python train.py --conditioning="text" --objective="v" --vocab_size=4585 --text_encoder_norm="rmsnorm" --text_encoder_norm_position="pre" --text_encoder_head_dim=48 --text_encoder_parallel_block=false --norm="groupnorm" --weight_standardization=false --init="orthogonal" --residual_init="none" --steps=6500 --decay_fraction=0.4
Rows from block 3 of the text encoder, named by matrix and row number. Rows with one number belong to one attention dimension. Each number is 128 + 32 x the weight over its row's rms, rounded and kept within 0 to 255. All counts start at 0. Numbers have three digits each. After the name is the row's rms in percent of the matrix's.
# q: attention query, key and value (stacked) (text_encoder.blocks.3.attn.qkv.weight, 720x256, the q third), inputs 0-85
# k: attention query, key and value (stacked) (text_encoder.blocks.3.attn.qkv.weight, 720x256, the k third), inputs 0-85
q.63 101:104145091149131156109087154141089086149167108137070110127138140105170121132098145074185144089093118097116083123124095194123090139156065134162135205144085165158165146184094078082133124124139116221049159158080110107133149134084161113112107131100135119179072135
k.63 107:148106153111128121161138174173137121070090131146136150115145070144172147137070102143154210156149182151148154159142139142126181145089093106156110115132120116101135202170113115169129103084121116050135125184134091133178156161132101189141113086154140153124166180
q.64 097:189134166138126093143136124110146149137079155093131151152134055133145114079185099142113120197152133085100116155151121138128160113123157147128170089178158088048083176099210142175185053164136155093179117098199192140176194083122177140111126165134074115149161128
k.64 095:093127082092154167109101104119103114159142137082114091122123143125114112103115122120040062127077105068146101114105086104155086142138119171069128165121156131186100111122092095101074188122138117173160146088116097109088116110126148153102152163128105169092083139
q.65 087:076113185117104125107170135072173101082127186138154146130126076085095098059151057117134121201136147102127144113110157131097187134094151134132173072141147100110085102150118143137097149103119180099069118124127179163124145069151119171143180118098172134139195090
k.65 085:084165090115150166118134091134087126168134139101092101178135146116093136123169188138136136091111087125104138086136128158128096095131113164100108113061147181128153098119098127106117148166118121186119159097098094123128119128122140094095188183107130148094074097
q.66 114:112077122106180119183162149121110115151108148102153151053108141136107132122117130138058071123076104170160115158143123144124092155131148121138106175095130121140170142144123116159130106144117203148137087183153111130088152119196131119114135157077161131155142139
k.66 115:107138090131092099116093147150166114108128085167077098126150161169146091139118144061076159074139141176170178149175165139131095172165117140100109143136082158137127114172124085114126086069110119145075126173143150111051122128087087159145070147145171146114172109
q.67 121:162155145125138130143147162167162077099165095095134115158060108114137144127173090100107083082139119138154113139138107101123152108211177159114145137091115122169136148179101132140120106147138137173092132121135116113070144081168086132153121089110124187181185104
k.67 128:042180135114106156118145121078122079141129114175170166155141124130104157141153135161173130142128128192137145156141180093141101107207090066189120147136091115145149063123095174160149152077128127109095125156111142144129173123090148136162159088152140069154160120
q.68 104:116138134128125206124113151096134106098182081097134157133119118111151104077137064084184103107129067142127095139143097172125130158121103114154185128147080148163095148148105146165098112154140085121109181135129168168155147120109136112110159092075123137157128091
k.68 101:125113141121129133163178154148096134102065147159146145148110076099153124113145139137181158137170160192163160183081187125123136108144082109157103157096184124109197106143132157181112109069128076059084156099134149150150163080110185151150147063139113127157132158
q.69 097:127144161140167171114122160136134193154172117123170094170129147115152150132221104156090159138095200143127155115139155120160136050075127127088113112143137138134134089097106213135142115109115087121194110101100129137115121175161119129054126108119122104107118098
k.69 093:116064170143134092095070153126128139179130091124082142106110108106139152118164078148166107101100112195142160073146114102099124097140091107135176163118191080153111158177143140164114110162184135139128140122132143087122126110171087074176162111120090130126136109
q.70 082:130097118117118153050158182130115139090155148145147083187164119130185132145105108255099105170156154096087119140080185121147102098104132071115131133076146111129099088139101166114163136120064159131107117128077106088111134150115148156087176118176145143145115099
k.70 079:155090177095134135179076098117145152153135122116169166075076118167088150175146085136110108120094188131124095119117172159098172172167074124174119119066121091181102191144133098118077181127196131075138165102064091115146126197117089121126137167216091126154104126
q.71 115:156065160111139082092201171151137175115110152125155105146141097129064118120146146142102137082142124096097150098097126109102123092107166109165104091107174087150149094128154183061123117052089165122147117143152115179120129131154128116166140111160152127143199104
k.71 104:107208080150155135137075109086162091161200137097120105171123136186125158162152103102170145098112074140120151112154079192211142166184096122173131111145072096117120158133135143183172179144137174204157108110121079148154107160116132176091144170142124081113132083
q.72 064:100103125165116166150128111097138174073094159132142113081177122149105183069129105111091113136057183175148135152098125108159132093157149177190084134098145150105129114100146186138159123132128155086146147086159092126177096094157116142056184190118088104119135103
k.72 066:131069094126162127124022126172131162134133125079110134085129109155111084100158107080100096093101131071102111117097110158115121127132135171094116174144104152106143145180158122165118136099177107167130162109126154145094107097136087153177098113144163176168160074
q.73 131:099159120134098182104089115113130130146111117179112125106150140155101119172096181154139164147157163140093091063143155147155100102045091110134137128164129148151158091094081138089116199063094095112145131106103084167145107191091175094095115116162128088070065123
k.73 111:203115140177152069138175156148166175132100146054110093108124151142111129105102102142115115122142107077154099090105088143106188131097177174123132094078151147114126182107200116128123122188160156114147104129145139156167130145114168074088119150155093120158097146
q.74 106:083087108106114083141121137111136138139133115114145148099115108124112111126105118152190135128118153106189112142063113153127134174186126170137137124116155085074123169142190073162066150188151129074096099142137118110109095114160134115183063139109106146124154160
k.74 106:149127104131143159151168117136090122114135089135132137127155153055152082183147161130071104120137094089081094131058098129111093103076119142118139146147130061141089086072053112089115141174049105118152140074132126125130048112143183133190138158084103198137113088
q.75 110:172094173124134103119190159106160190085099104108171134174136086076129160059168081158110065179166111107091158142135143036150120151093198102162153076129152157065076111100167179174150105150110152055154115130125159087146122119178108149123183160189134134136177103
k.75 096:101123096102120143125037084038118127168187138079185111107054103187110149111165098112147105096079115099145140121140146156134124161142081146145162172125114111171141157149114163125117158123156136149137130080127121173105144156092141134115127205133105108148111090
q.76 108:111097171124134126074124096068134132142093196126138204132136092152110128108098117118098140163112196109099161133116104151108162112069084164056127097162162144090133105077121159136138110101121123105147132041185126167148135138143093172098148165115075137106136112
k.76 100:170138083169129129069042103138144095111157150120067096134143187140130092152103145135097127106119170126105133108124090126125133133106126166105109161153179162136110175163120163089089118176142051188092162132136112101130113104176075124132126129125116156081171119
q.77 095:143108118105122122194087107112125197141126093141184079163116129186168191145092145198081100176123164131127104162108159159167096153099112102169102090090125132108152148109098171128075152097079112112187123110182122149166146165091132110048136152198137113120109129
k.77 094:154079146137173115111101151122120175112145139135182111137133129192144109102170101170140097141143091162120128130115137105078146116137154155144125136120095082133126162171161119131138135112199167071095126165155155148157087113108132123135083105137165207152152117
q.78 099:097128117145123124156089121175171104150117090072134112087117140117090116151099129070129115142082117126191134121159068133131134075191156192095151184136124159132097217178132065138091115140146155164101140123144136152091131121159108104151091139029121160095118114
k.78 099:124128062184117100082145178132144030117175110161096123168171117052124100061130175128106135072114169099170156127169179080129111133102179132140097128138111129117143107152081105118137139129156134157069105160145153130073164111103111131144075100116170157088144134
q.79 095:154185137176129162108184160177151067106136090114094137101060165136116158119093115085113105045183092182188172159163092077147119137146185155181083187106151134166156173154125120139142109135110144166133112137108109108084089136128094157162125098128113160163144102
k.79 101:106138102122153119127188152055112058147123124135186169146056132129077111166145122127153080132187133168136159131119195096157127071180156056206163144147128164139100092085112172165169114120132115100151103165170158166127144116130123095160090167148116046165100067
q.80 096:068112123094142125108211182120158145135162106126145101107137126104128094136142102107135113135194087164113131122106162136184156217095123099131216144125120125106126167149148107135161071139091102115066107168082161129148108108116157093143119095064147080191104091
k.80 104:129083145129116096190183157100092180131080146103114144125134185113144145150091105193103088117180114163128109127096096095150175126095093093094183081106156097092103111130162117154135109121150156111168108094140129151122184111095135182107126128138076034119121120
q.81 098:139124102145140157126090120122146126104080137107120152140149101174135158097091157170132102136139132138124090127123091093132141085173132169117081158189157155111072120140151104155107114114149135068134144074128130091203128083107168127120128161173078119101141091
k.81 091:150154069083164165110106098100112136173211164107124126117112146135090132131111198133045089154110113061116127099157104148154123142146139154099101156188161149154138111110137153105125205155124070149140109142179098171133147146144145162136147146122139114185152072
q.82 082:180075129090185124129146153141090093150051165113132145148140142095124099111162111113123105079139168091123154178097124104109103052176163189134104164146134089110110167132165105138118071129153153154146141117148107152098105069124116106138070113138107201131161174
k.82 070:041148088113157135094088082089151040123134053055101160087129057096142114122127124092092118129142102114139133117100114159130072171145151099123160200166156082186104119108096190108108190140150099079191137129109128096131076105157094128167142119088123152141130090
q.83 108:120129127124095148090156141140107098101123134202073144120123119176123122119112162181145155168169118131060088124166150178121132135066111085111118114122118138171161090140091165119102168080110114155143128134119152188183167165104153122091175114193148090111101113
k.83 095:209178111179126126140173119179142126123104157153150074136106153183117151124071155128147181157131166122153129124167107165134182147134119172151062097135117146095166150115182082135129154139156143170098112165165106155141172154042183140076084139213115138135093185
q.84 101:079135138086128142095132121121108061105148136168095159162105128113121068150157094090142115127125125125103189115166109132084141128175086119083170142124075141176115148167107071142073173134150135177065146131158156166074125170115125126169132108138134142129099115
k.84 095:147151138194096148120177094158164043060100116195122116160168129111154134116142170114174165111133154141142105152160179136135138088155109106159057089103156158119158111127090165093103126131118107111083150159055102096134138106120107111148190068148180082111109183
q.85 108:117137104166125144123147162119156087118155123113130121139139107086084121082169106113164130093164096114107082106127115140081140158145172124085163149114103109125129144177159082094140098126151149136017112172052107135120167077118144086147121127080148118176162067
k.85 099:084119153095113120169154143107134166188127132078180188117125123086081148145106120120113166144144142138107137124093114143154133097133077121188154127106128102130149085088097109133125185124069106149141106124129095147147160189120144155066126128116079066092106113
q.86 106:119123143146097211071121117131137087114144177130143123094158119087087082082181092105121136096133098102112137091149163135126144142086160110111150140088156131133064086185129144161146111140123090111101125164012149108125128124163111090093166049082180126101145074
k.86 109:095106119115072131104093100163132095182087141106065104145113070078092120150159126107136151147108165184157178148133146157108109118175106131155086129077139188134145122138131141146127102126112095154136127135087132165090168133135126089143159147124119084127106128
q.87 101:133135125119139120120203138123102145115147138134132115101156107169137136102105192078095097088144037148110115090158126116121094166067157101110093200128169082151176126090170152143184101112117133065137145143168160118115119108143094146110151177148125079110144118
k.87 091:155151099147088109119110136143152178142135149072105079166078169195118087173121163069067119083151154121184162163190136143173165139161112144142117103152118173101168169115134124216142170120133167181133086095157153155123123117133176129134088148176091117147143128
q.88 097:182083148149130101094079137107092164136118110114125125191148068119130107130155160151123154138106191035088163087098127108129187106103148170087113086153139122127113137148154127089086125107130150116165102117131080138129131156153160164150091128083150140116155151
k.88 107:148135103094144150135087134121160068122135105108109131127121102071167103095111106119091138141013144097129108096089086164121097155134127146090170161120172089151109195153078128088092145187126139170187119085099086078113081109151105132164147175153123166099100124
q.89 103:104148109101111092139157171137162144142211117136129088109134152138132144127109155177157121126128114173171090121106163127158148195163115100122160124068144083155163097147115074095110157160096127151064110152092110100047104165149102135176124062079173121158137086
k.89 090:159093178154111091181255158146136177144127130170173133157125207157103128181136093181167127128189115180100114137097137109115154084107101077156121079122088130125107068081096092157135096101100143108076163127119168139143131136111160130092120120156108076111119156
q.90 077:114088112121102129084166121122108164142145151172080148095154140069145106143109170134160140128094089072126056070117146079138134192102120096116123149119120129101135078127119130075105173133140135136125174192058148106129073156109137104140112092130186120138134174
k.90 076:160134177116118134194133157162156190142136108096156137116125098119181125121139108141122133167084166102115102164130142121119150118076098112088171145097115128093097176065145094133165171168087166133175078086149089121106147160112140136158108125124072113137053131
q.91 083:170109114109131103156148136112124132094145140126106116148132092100139116082124117141137112133090059115135052131111150099069127158159166108130095098052104079092106139170132070118108134164149139098114110189148170171114141067153104100145106162182166151151179166
k.91 081:102156115078128148148094101150093136152143107130159106120144093134134119125136190072091182143112131103149117169141152149159113143085118143094133141083135095114122163146123084125125181099108124125113123126095105163078110178083129148144112190155103178139107130
q.92 113:159139125124115064103123145209104210139131054104163121149125159148158139128135145140092104113113158116160154142156119085167139096115157139114102137190158151100133177128189102156103101166149146149167145080113127042129117171126156152130078128140065132126120122
k.92 113:122113121149123166074140115118167028125172089140104124118101141114123133143117092137105132118097157119121132121141097108138096151166139102161143180197158113169075159161085109127112138179137171138149131087106168100118091164158082120127095121157178124104131138
q.93 120:138184142155085143113139151188160145099174064130120133183116124134163149086152107110138103121195081172113149141198121040141106165113203069146091143122153169156142100105116154152150123171114132096103161130073160056140080142102095144158212086173123104144138080
k.93 116:141141163143090143119178081078123128162086197124194111195052159191079157144168094155149142119162138170137170145117161124121149092174129102168107087105145178138143070091122183158151120147121113119124098133154139174138181161148151083092121119162107065142116165
q.94 101:138140099139112142135110113155138113088151163100123151196093106142152167106146130116119103092098160093138167086155075110096156071189193179101093106154149167136111180183097163126044129128164089116121160047186124105111128105152108138152131109114084157102167097
k.94 111:106190113127127198087095104129134007144168124201147140138125096118117137118186157093175161105086141126124180142154160126139141124154118105154125193146147096153142101126090165116151138126116106177105120164124096126153129138134121112135178067132189119086145138
q.95 094:118116170117145152104148140112105102134164114115124154102110114077156124107191063062136098143078130113132141123135136148140140143080086181064201160110076159107140126126118114174112146151140116133068130090117188142005137098152092129116114085032154117160132148
k.95 079:135085130129122152120163128158116080066084138162056097125144121092130113152145139104189150103142079128146131145145115117135138088122116125098122122125167184105159105093098184070082043131091130141095131128095140110132131118127128049169178094105146149071113144
q.96 102:155127114177129146060150139127136065107158130140138108217105161116110129134114129125148105103078104162188125122152147127121115221150155096139152181081129176102159141134114110038124115115117116158060146136145088099105130118098150139104111057155135130137176110
k.96 100:088162082158104120158117125119152092147174087149110108116122149115084115111153166074157144103115116169218164094089114108128153235139137141104094152133096142127101152138095156115125099163100100154161088124135123109098119126134129133105080113139147204100119150
q.97 080:067106113120100133115052045122082155153176107142113142114092125086091109132153152148077076144132123117140110138088057099103115123076071162129054138136052131205151093157099119163084170129119119133164133102138118135141120103100137162140114114071128146155096094
k.97 081:107160158097109140157079120105125107140144132095105077154156134136123113104114123146118169039152114157118076098081169167137114120091158141098157141121133132147168093138122120157132109068134184194081140184072200094103097137135167157161088116094130136118126132