Rows from block 4 of the text encoder of a small text-conditioned image diffusion model, named by matrix and row number. Rows with one number belong to one neuron. Each number is 50 + 12 x the weight over its row's rms, rounded and kept within 0 to 99. All counts start at 0.
After each neuron's rows are labels from the 100 texts, of 14976, where the neuron reaches its largest size: "tokens" is the input token at the peak. Only what is clearly more common there than usual is listed. The data: photos with spoken descriptions (Open Images, Localized Narratives).
# gate: MLP gate (text_encoder.blocks.4.mlp.gate.weight, 672x256), inputs 86-171
# fc1: MLP up (text_encoder.blocks.4.mlp.fc1.weight, 672x256), inputs 86-171
# fc2: MLP down (text_encoder.blocks.4.mlp.fc2.weight, 256x672, transposed), outputs 86-171

gate.109:51 45 37 47 67 67 72 48 45 52 47 46 40 44 49 37 25 28 81 44 54 45 51 37 73 57 41 49 21 33 58 59 44 44 39 32 60 58 39 57 49 58 46 65 51 56 63 53 38 37 65 42 47 55 50 43 48 64 36 47 45 54 59 60 20 54 63 48 32 26 50 38 54 46 29 53 49 49 45 40 41 45 72 26 61 56
fc1.109:48 42 43 43 54 55 49 72 62 66 45 48 61 33 49 42 46 49 64 56 72 32 48 51 91 46 46 58 35 51 48 39 44 51 24 42 62 39 31 58 58 46 45 47 47 45 48 44 37 40 61 30 46 38 28 58 54 60 67 68 44 54 41 61 55 55 47 77 36 46 51 57 55 33 35 45 49 53 62 61 47 40 37 41 51 46
fc2.109:52 49 31 63 37 49 35 68 57 51 35 49 67 39 46 58 38 49 42 43 52 42 43 54 67 42 60 68 55 68 46 50 49 55 53 53 54 48 56 57 66 67 81 08 44 52 50 46 63 57 36 28 71 53 38 48 54 53 33 55 52 39 40 39 66 59 37 57 40 57 73 54 60 43 52 53 43 37 36 51 56 42 28 25 61 26
tokens: "are"; "in"

gate.459:45 34 13 70 65 27 49 61 75 59 47 58 64 59 57 41 74 28 56 70 54 56 57 36 54 45 58 49 45 58 51 44 42 58 53 46 54 50 48 39 34 42 59 61 70 53 82 23 36 53 48 20 55 59 53 31 46 26 55 48 50 40 64 54 45 56 61 39 58 47 63 64 58 59 54 74 45 27 38 66 54 47 61 41 58 58
fc1.459:48 31 46 33 57 45 54 53 63 40 42 61 54 41 50 59 49 38 57 60 43 45 46 55 39 36 62 48 41 57 75 54 48 34 74 35 45 63 32 49 53 76 41 58 44 34 43 48 48 63 54 58 57 67 61 53 72 61 49 29 56 47 36 27 54 46 73 42 59 37 35 49 56 44 47 78 42 43 63 42 40 63 40 32 62 60
fc2.459:33 44 50 47 51 54 38 67 45 59 50 37 41 45 40 21 45 43 50 50 48 40 71 52 51 41 46 41 68 48 40 61 54 49 39 74 55 70 76 51 35 50 39 48 68 65 37 46 49 34 55 34 57 47 49 46 42 43 41 80 60 41 50 43 52 51 51 33 50 48 57 29 37 74 64 37 63 60 70 47 39 43 33 53 74 44
tokens: "are"; "and"; "is"; "this"

gate.307:45 38 48 41 53 59 51 37 50 74 69 44 48 54 45 63 49 44 49 40 38 35 72 51 40 29 60 49 40 45 43 59 61 62 63 50 31 09 42 53 63 65 42 61 61 51 53 58 46 70 36 53 47 55 84 62 58 49 62 53 43 43 45 37 52 78 59 72 51 61 49 62 52 65 36 35 80 63 63 42 41 48 45 46 48 32
fc1.307:50 28 40 45 43 50 40 68 46 64 50 48 17 55 34 60 37 46 39 60 51 45 39 43 49 54 28 66 52 52 25 33 68 43 43 56 83 60 61 50 57 54 60 48 48 63 54 57 46 41 57 53 64 47 33 67 56 57 49 41 11 39 39 69 44 51 55 58 46 54 50 66 34 75 60 43 36 43 46 39 52 62 44 46 56 64
fc2.307:51 58 68 53 53 47 39 34 43 70 48 58 36 55 48 49 46 83 65 44 60 48 64 49 53 52 57 28 47 49 33 49 46 91 66 79 49 33 32 59 58 63 57 34 30 57 51 49 50 78 46 39 51 48 62 52 54 36 58 40 59 55 43 64 36 58 49 42 47 21 54 58 44 42 55 43 60 32 53 65 43 75 29 64 72 50
tokens: "the"; "can"

gate.32:45 27 64 58 35 63 36 59 56 57 47 64 43 55 41 61 60 22 34 51 47 44 50 41 62 34 67 48 31 70 43 26 39 44 43 52 50 32 34 39 59 53 51 35 60 66 52 45 45 52 44 20 46 60 39 61 57 63 42 35 40 53 60 24 72 54 56 74 47 35 61 30 56 55 53 58 62 65 65 60 36 66 66 45 40 54
fc1.32:35 85 52 53 72 57 44 39 55 43 47 57 41 61 36 30 62 49 40 42 68 51 43 47 35 40 62 33 49 57 19 47 34 34 57 47 33 36 57 32 43 56 45 44 59 34 34 20 54 34 41 62 60 37 31 44 49 41 51 67 53 54 37 62 40 62 50 47 27 56 55 42 61 54 37 53 65 58 66 29 69 54 56 58 51 60
fc2.32:41 50 43 51 72 52 85 62 53 36 53 15 51 74 27 60 45 60 67 42 37 53 66 52 24 62 47 55 60 46 67 68 60 52 54 42 60 63 37 68 51 58 44 56 51 50 56 64 60 41 37 44 49 66 57 55 47 58 40 41 54 41 42 54 50 45 43 48 37 53 43 46 57 48 46 68 61 56 43 38 49 51 60 65 37 40
tokens: "can"; "<end>"

gate.131:53 37 52 48 45 66 56 39 34 62 66 31 73 59 42 57 42 70 51 27 62 65 28 50 38 34 54 57 55 51 58 51 63 32 39 64 39 82 50 56 62 42 37 58 38 42 53 77 54 41 38 43 59 24 45 58 45 47 36 57 40 48 57 44 38 46 59 42 50 57 57 47 28 51 41 53 56 09 75 74 31 56 63 61 42 59
fc1.131:58 67 55 33 55 48 53 46 68 48 54 82 44 41 58 60 40 59 70 40 36 54 38 38 43 51 58 49 48 53 62 42 45 71 57 68 29 46 46 43 51 75 60 57 45 48 54 37 45 68 47 49 47 32 69 55 70 59 52 61 68 48 31 46 28 36 46 54 70 59 52 55 62 50 42 51 65 52 48 46 29 38 72 35 42 63
fc2.131:60 35 47 43 43 52 63 54 59 64 45 47 14 47 61 65 47 60 37 32 51 52 38 57 32 33 59 40 67 60 34 49 45 47 46 34 48 61 63 49 57 49 27 66 43 56 64 55 43 63 63 57 74 49 51 41 47 25 41 58 43 41 25 53 75 42 47 56 50 47 75 51 54 54 48 38 49 44 50 58 28 61 49 51 54 59
tokens: "can"; "and"; "on"

gate.6:53 56 60 48 71 49 46 48 45 60 40 54 28 39 40 33 61 49 38 52 40 48 59 40 63 29 58 57 60 49 76 55 49 51 34 36 69 32 37 40 54 58 63 42 50 54 20 52 43 42 39 35 25 61 55 54 38 49 39 51 56 56 55 36 48 54 57 70 34 51 42 53 43 54 54 57 29 32 43 44 61 61 43 49 53 39
fc1.6:32 43 51 33 47 37 45 55 78 40 73 38 51 30 49 56 62 52 64 44 54 59 55 46 46 40 61 41 44 24 38 54 51 54 60 63 36 56 53 61 55 52 22 59 61 54 72 58 48 48 73 71 86 37 45 44 47 56 47 59 50 39 56 57 23 45 57 28 80 56 44 54 54 68 44 66 48 57 44 62 57 41 65 60 53 37
fc2.6:64 41 59 55 52 47 54 61 56 39 46 43 60 44 69 39 64 60 66 49 33 53 24 49 56 18 27 48 50 48 60 31 42 49 47 33 43 42 57 53 21 62 36 59 46 54 61 23 40 51 48 56 48 47 48 44 70 54 35 55 28 47 44 41 46 32 48 32 43 39 73 39 40 33 39 44 49 36 46 72 47 48 40 62 39 72
tokens: "the"; "and"; "can"

gate.522:36 68 59 39 30 36 75 39 53 69 77 49 60 59 35 50 36 70 31 36 35 27 33 39 40 40 34 37 37 44 38 42 53 29 49 32 58 49 51 37 50 44 49 77 52 43 37 58 30 54 49 47 44 44 63 51 43 45 20 59 51 37 35 45 36 49 68 63 53 49 34 59 53 52 50 52 32 45 42 38 24 37 50 36 42 51
fc1.522:49 55 46 50 44 64 41 48 62 51 30 61 63 46 57 32 70 58 65 57 53 48 74 58 66 25 68 64 51 36 33 35 68 47 62 63 59 51 50 40 49 33 32 47 42 57 50 52 62 69 45 60 38 31 23 66 51 73 58 61 46 76 44 33 49 49 53 63 70 61 61 34 33 65 50 41 37 38 60 52 52 47 45 81 54 48
fc2.522:42 54 48 53 33 33 56 36 38 44 54 48 75 37 46 49 45 61 38 52 59 50 58 50 40 50 45 52 70 37 55 51 28 34 55 55 55 53 37 70 52 64 52 59 57 51 47 60 55 35 61 43 43 56 52 63 54 66 37 50 42 55 62 43 63 47 60 41 34 66 46 72 45 71 49 62 37 45 38 42 38 55 71 64 60 65
tokens: "can"

gate.272:22 60 38 55 52 60 34 47 23 70 26 75 54 47 42 44 38 50 70 73 44 56 47 40 45 54 57 49 55 67 30 63 49 31 50 39 58 57 59 41 25 48 81 41 47 48 26 46 58 52 53 45 38 46 48 63 38 85 55 45 47 43 41 50 47 47 47 57 28 53 52 31 25 56 39 45 58 37 32 64 33 65 56 42 52 60
fc1.272:25 55 53 41 61 53 26 47 39 54 47 42 27 33 45 66 50 80 67 57 30 56 51 51 57 49 42 50 55 74 52 53 53 48 42 31 49 60 56 43 34 57 74 24 53 59 45 53 66 33 54 58 45 60 37 41 42 59 46 51 40 24 47 38 36 44 68 63 41 39 53 50 53 51 35 33 71 51 44 37 45 40 61 59 49 67
fc2.272:52 40 51 85 34 38 42 58 60 27 48 47 47 40 62 56 55 34 50 49 43 35 47 52 61 49 41 42 39 30 40 75 40 69 37 74 29 33 50 58 57 39 37 73 34 49 31 38 32 66 69 31 54 46 43 47 59 36 76 49 64 60 40 39 58 49 54 38 53 60 35 58 40 57 62 28 40 45 54 63 43 67 59 43 78 51
tokens: "the"; "are"; "can"

gate.286:36 27 52 44 55 39 63 67 35 55 39 62 67 34 48 47 53 57 42 41 50 27 49 55 59 49 61 21 41 54 54 49 45 56 30 34 78 35 41 48 48 75 51 45 53 28 45 64 46 61 42 40 44 39 52 54 44 49 45 44 80 26 36 36 47 55 58 46 49 69 42 48 52 25 66 48 43 59 56 64 43 68 47 68 37 51
fc1.286:28 29 82 54 43 30 61 57 47 58 39 55 59 34 60 56 48 52 49 42 52 49 48 41 61 66 55 22 65 53 60 49 39 62 47 57 89 54 51 59 63 51 44 47 43 57 52 36 37 64 34 35 70 42 56 44 51 48 33 63 70 11 68 20 43 50 53 68 54 66 66 44 47 42 71 34 31 61 63 37 50 57 57 52 51 56
fc2.286:60 45 44 39 46 49 46 52 62 35 70 50 50 54 56 51 49 65 53 50 60 54 61 51 50 48 33 54 55 29 77 65 37 57 45 41 43 53 42 57 47 64 68 34 55 46 46 34 60 53 44 74 57 61 46 73 40 44 48 42 56 48 58 45 73 57 49 62 51 45 36 59 44 44 31 79 59 49 56 45 75 51 62 41 53 54
tokens: "the"; "can"; "there"

gate.256:48 41 67 57 59 63 38 70 56 62 27 42 30 50 53 36 41 70 52 40 36 31 54 77 49 77 60 41 53 61 42 53 65 42 28 36 55 55 50 54 42 38 32 41 33 55 33 43 47 49 64 50 40 56 68 36 21 53 41 35 62 38 53 40 56 41 58 51 50 44 67 50 56 58 70 55 58 47 56 37 40 44 52 70 47 55
fc1.256:50 36 47 52 56 46 42 56 34 49 34 62 32 13 48 33 47 46 46 49 40 20 39 39 60 68 40 54 45 58 37 49 49 41 48 32 79 31 73 68 39 39 52 61 42 37 20 46 40 41 68 44 48 56 51 47 38 52 65 36 48 35 58 53 50 43 56 48 62 49 56 50 48 62 63 78 42 41 82 39 44 51 47 36 73 50
fc2.256:43 50 19 67 68 47 52 47 47 57 71 54 53 82 73 63 41 45 62 58 58 51 66 55 48 47 18 58 44 45 39 42 61 44 47 57 45 70 39 50 52 43 49 66 74 54 31 64 35 46 52 48 59 56 50 36 66 49 32 68 23 53 59 52 55 52 55 31 71 58 44 44 61 51 43 48 41 53 65 66 51 33 65 35 49 57
tokens: "are"; "we"

gate.53:51 42 54 47 32 62 60 60 72 46 38 55 49 49 39 49 26 40 55 45 55 55 55 51 56 50 49 55 30 67 65 53 61 59 61 58 60 40 54 42 62 40 59 19 68 36 42 58 65 56 52 65 47 47 47 68 48 47 23 27 62 51 58 46 47 44 51 52 49 30 54 34 47 31 63 34 43 84 79 43 30 62 47 45 39 35
fc1.53:64 65 29 35 63 31 51 50 58 57 36 60 26 63 31 51 67 40 40 60 69 51 42 53 36 52 45 59 39 48 48 54 35 61 64 66 48 58 49 56 62 32 51 51 69 36 47 31 40 59 52 55 63 52 55 49 63 51 54 48 50 41 64 55 45 42 57 37 65 49 45 70 36 44 37 92 51 42 48 34 26 59 58 50 66 61
fc2.53:54 29 68 43 32 77 59 23 39 67 64 41 69 39 57 56 42 34 60 57 55 40 53 55 47 52 37 46 68 47 60 54 50 51 47 47 28 44 45 45 56 40 45 51 49 51 56 45 38 59 62 59 43 51 49 45 56 59 44 39 55 48 78 26 55 61 53 58 31 37 46 50 29 53 54 39 28 33 60 38 62 60 55 53 59 38
tokens: "can"; "on"; "<end>"

gate.439:57 17 53 28 62 42 73 65 38 50 24 37 52 54 39 51 28 50 55 38 40 50 39 44 63 52 24 68 25 36 74 63 51 58 49 39 58 43 53 33 48 55 65 44 50 53 41 68 64 61 49 45 44 45 53 49 40 33 60 49 46 20 51 34 46 62 49 34 68 48 75 42 54 62 49 55 58 43 49 55 51 57 59 64 32 52
fc1.439:71 41 38 56 49 50 69 41 47 63 35 69 38 48 33 31 50 48 67 48 36 24 46 46 77 60 31 65 26 44 67 68 55 55 50 63 67 49 46 48 49 40 43 42 39 79 49 63 75 38 51 60 44 50 42 54 29 58 69 35 61 52 49 56 50 43 46 46 53 60 64 43 43 50 55 58 61 44 37 47 45 39 67 62 58 78
fc2.439:38 53 38 52 62 42 44 50 48 65 44 44 66 51 55 31 44 32 40 39 52 53 38 46 52 82 55 69 33 62 51 54 46 52 47 55 49 57 60 36 37 61 51 41 58 44 58 27 57 42 59 62 38 68 59 40 51 28 48 57 46 63 55 37 69 56 53 53 35 33 51 47 47 55 59 46 58 53 61 56 50 52 46 36 59 49
tokens: "can"; "and"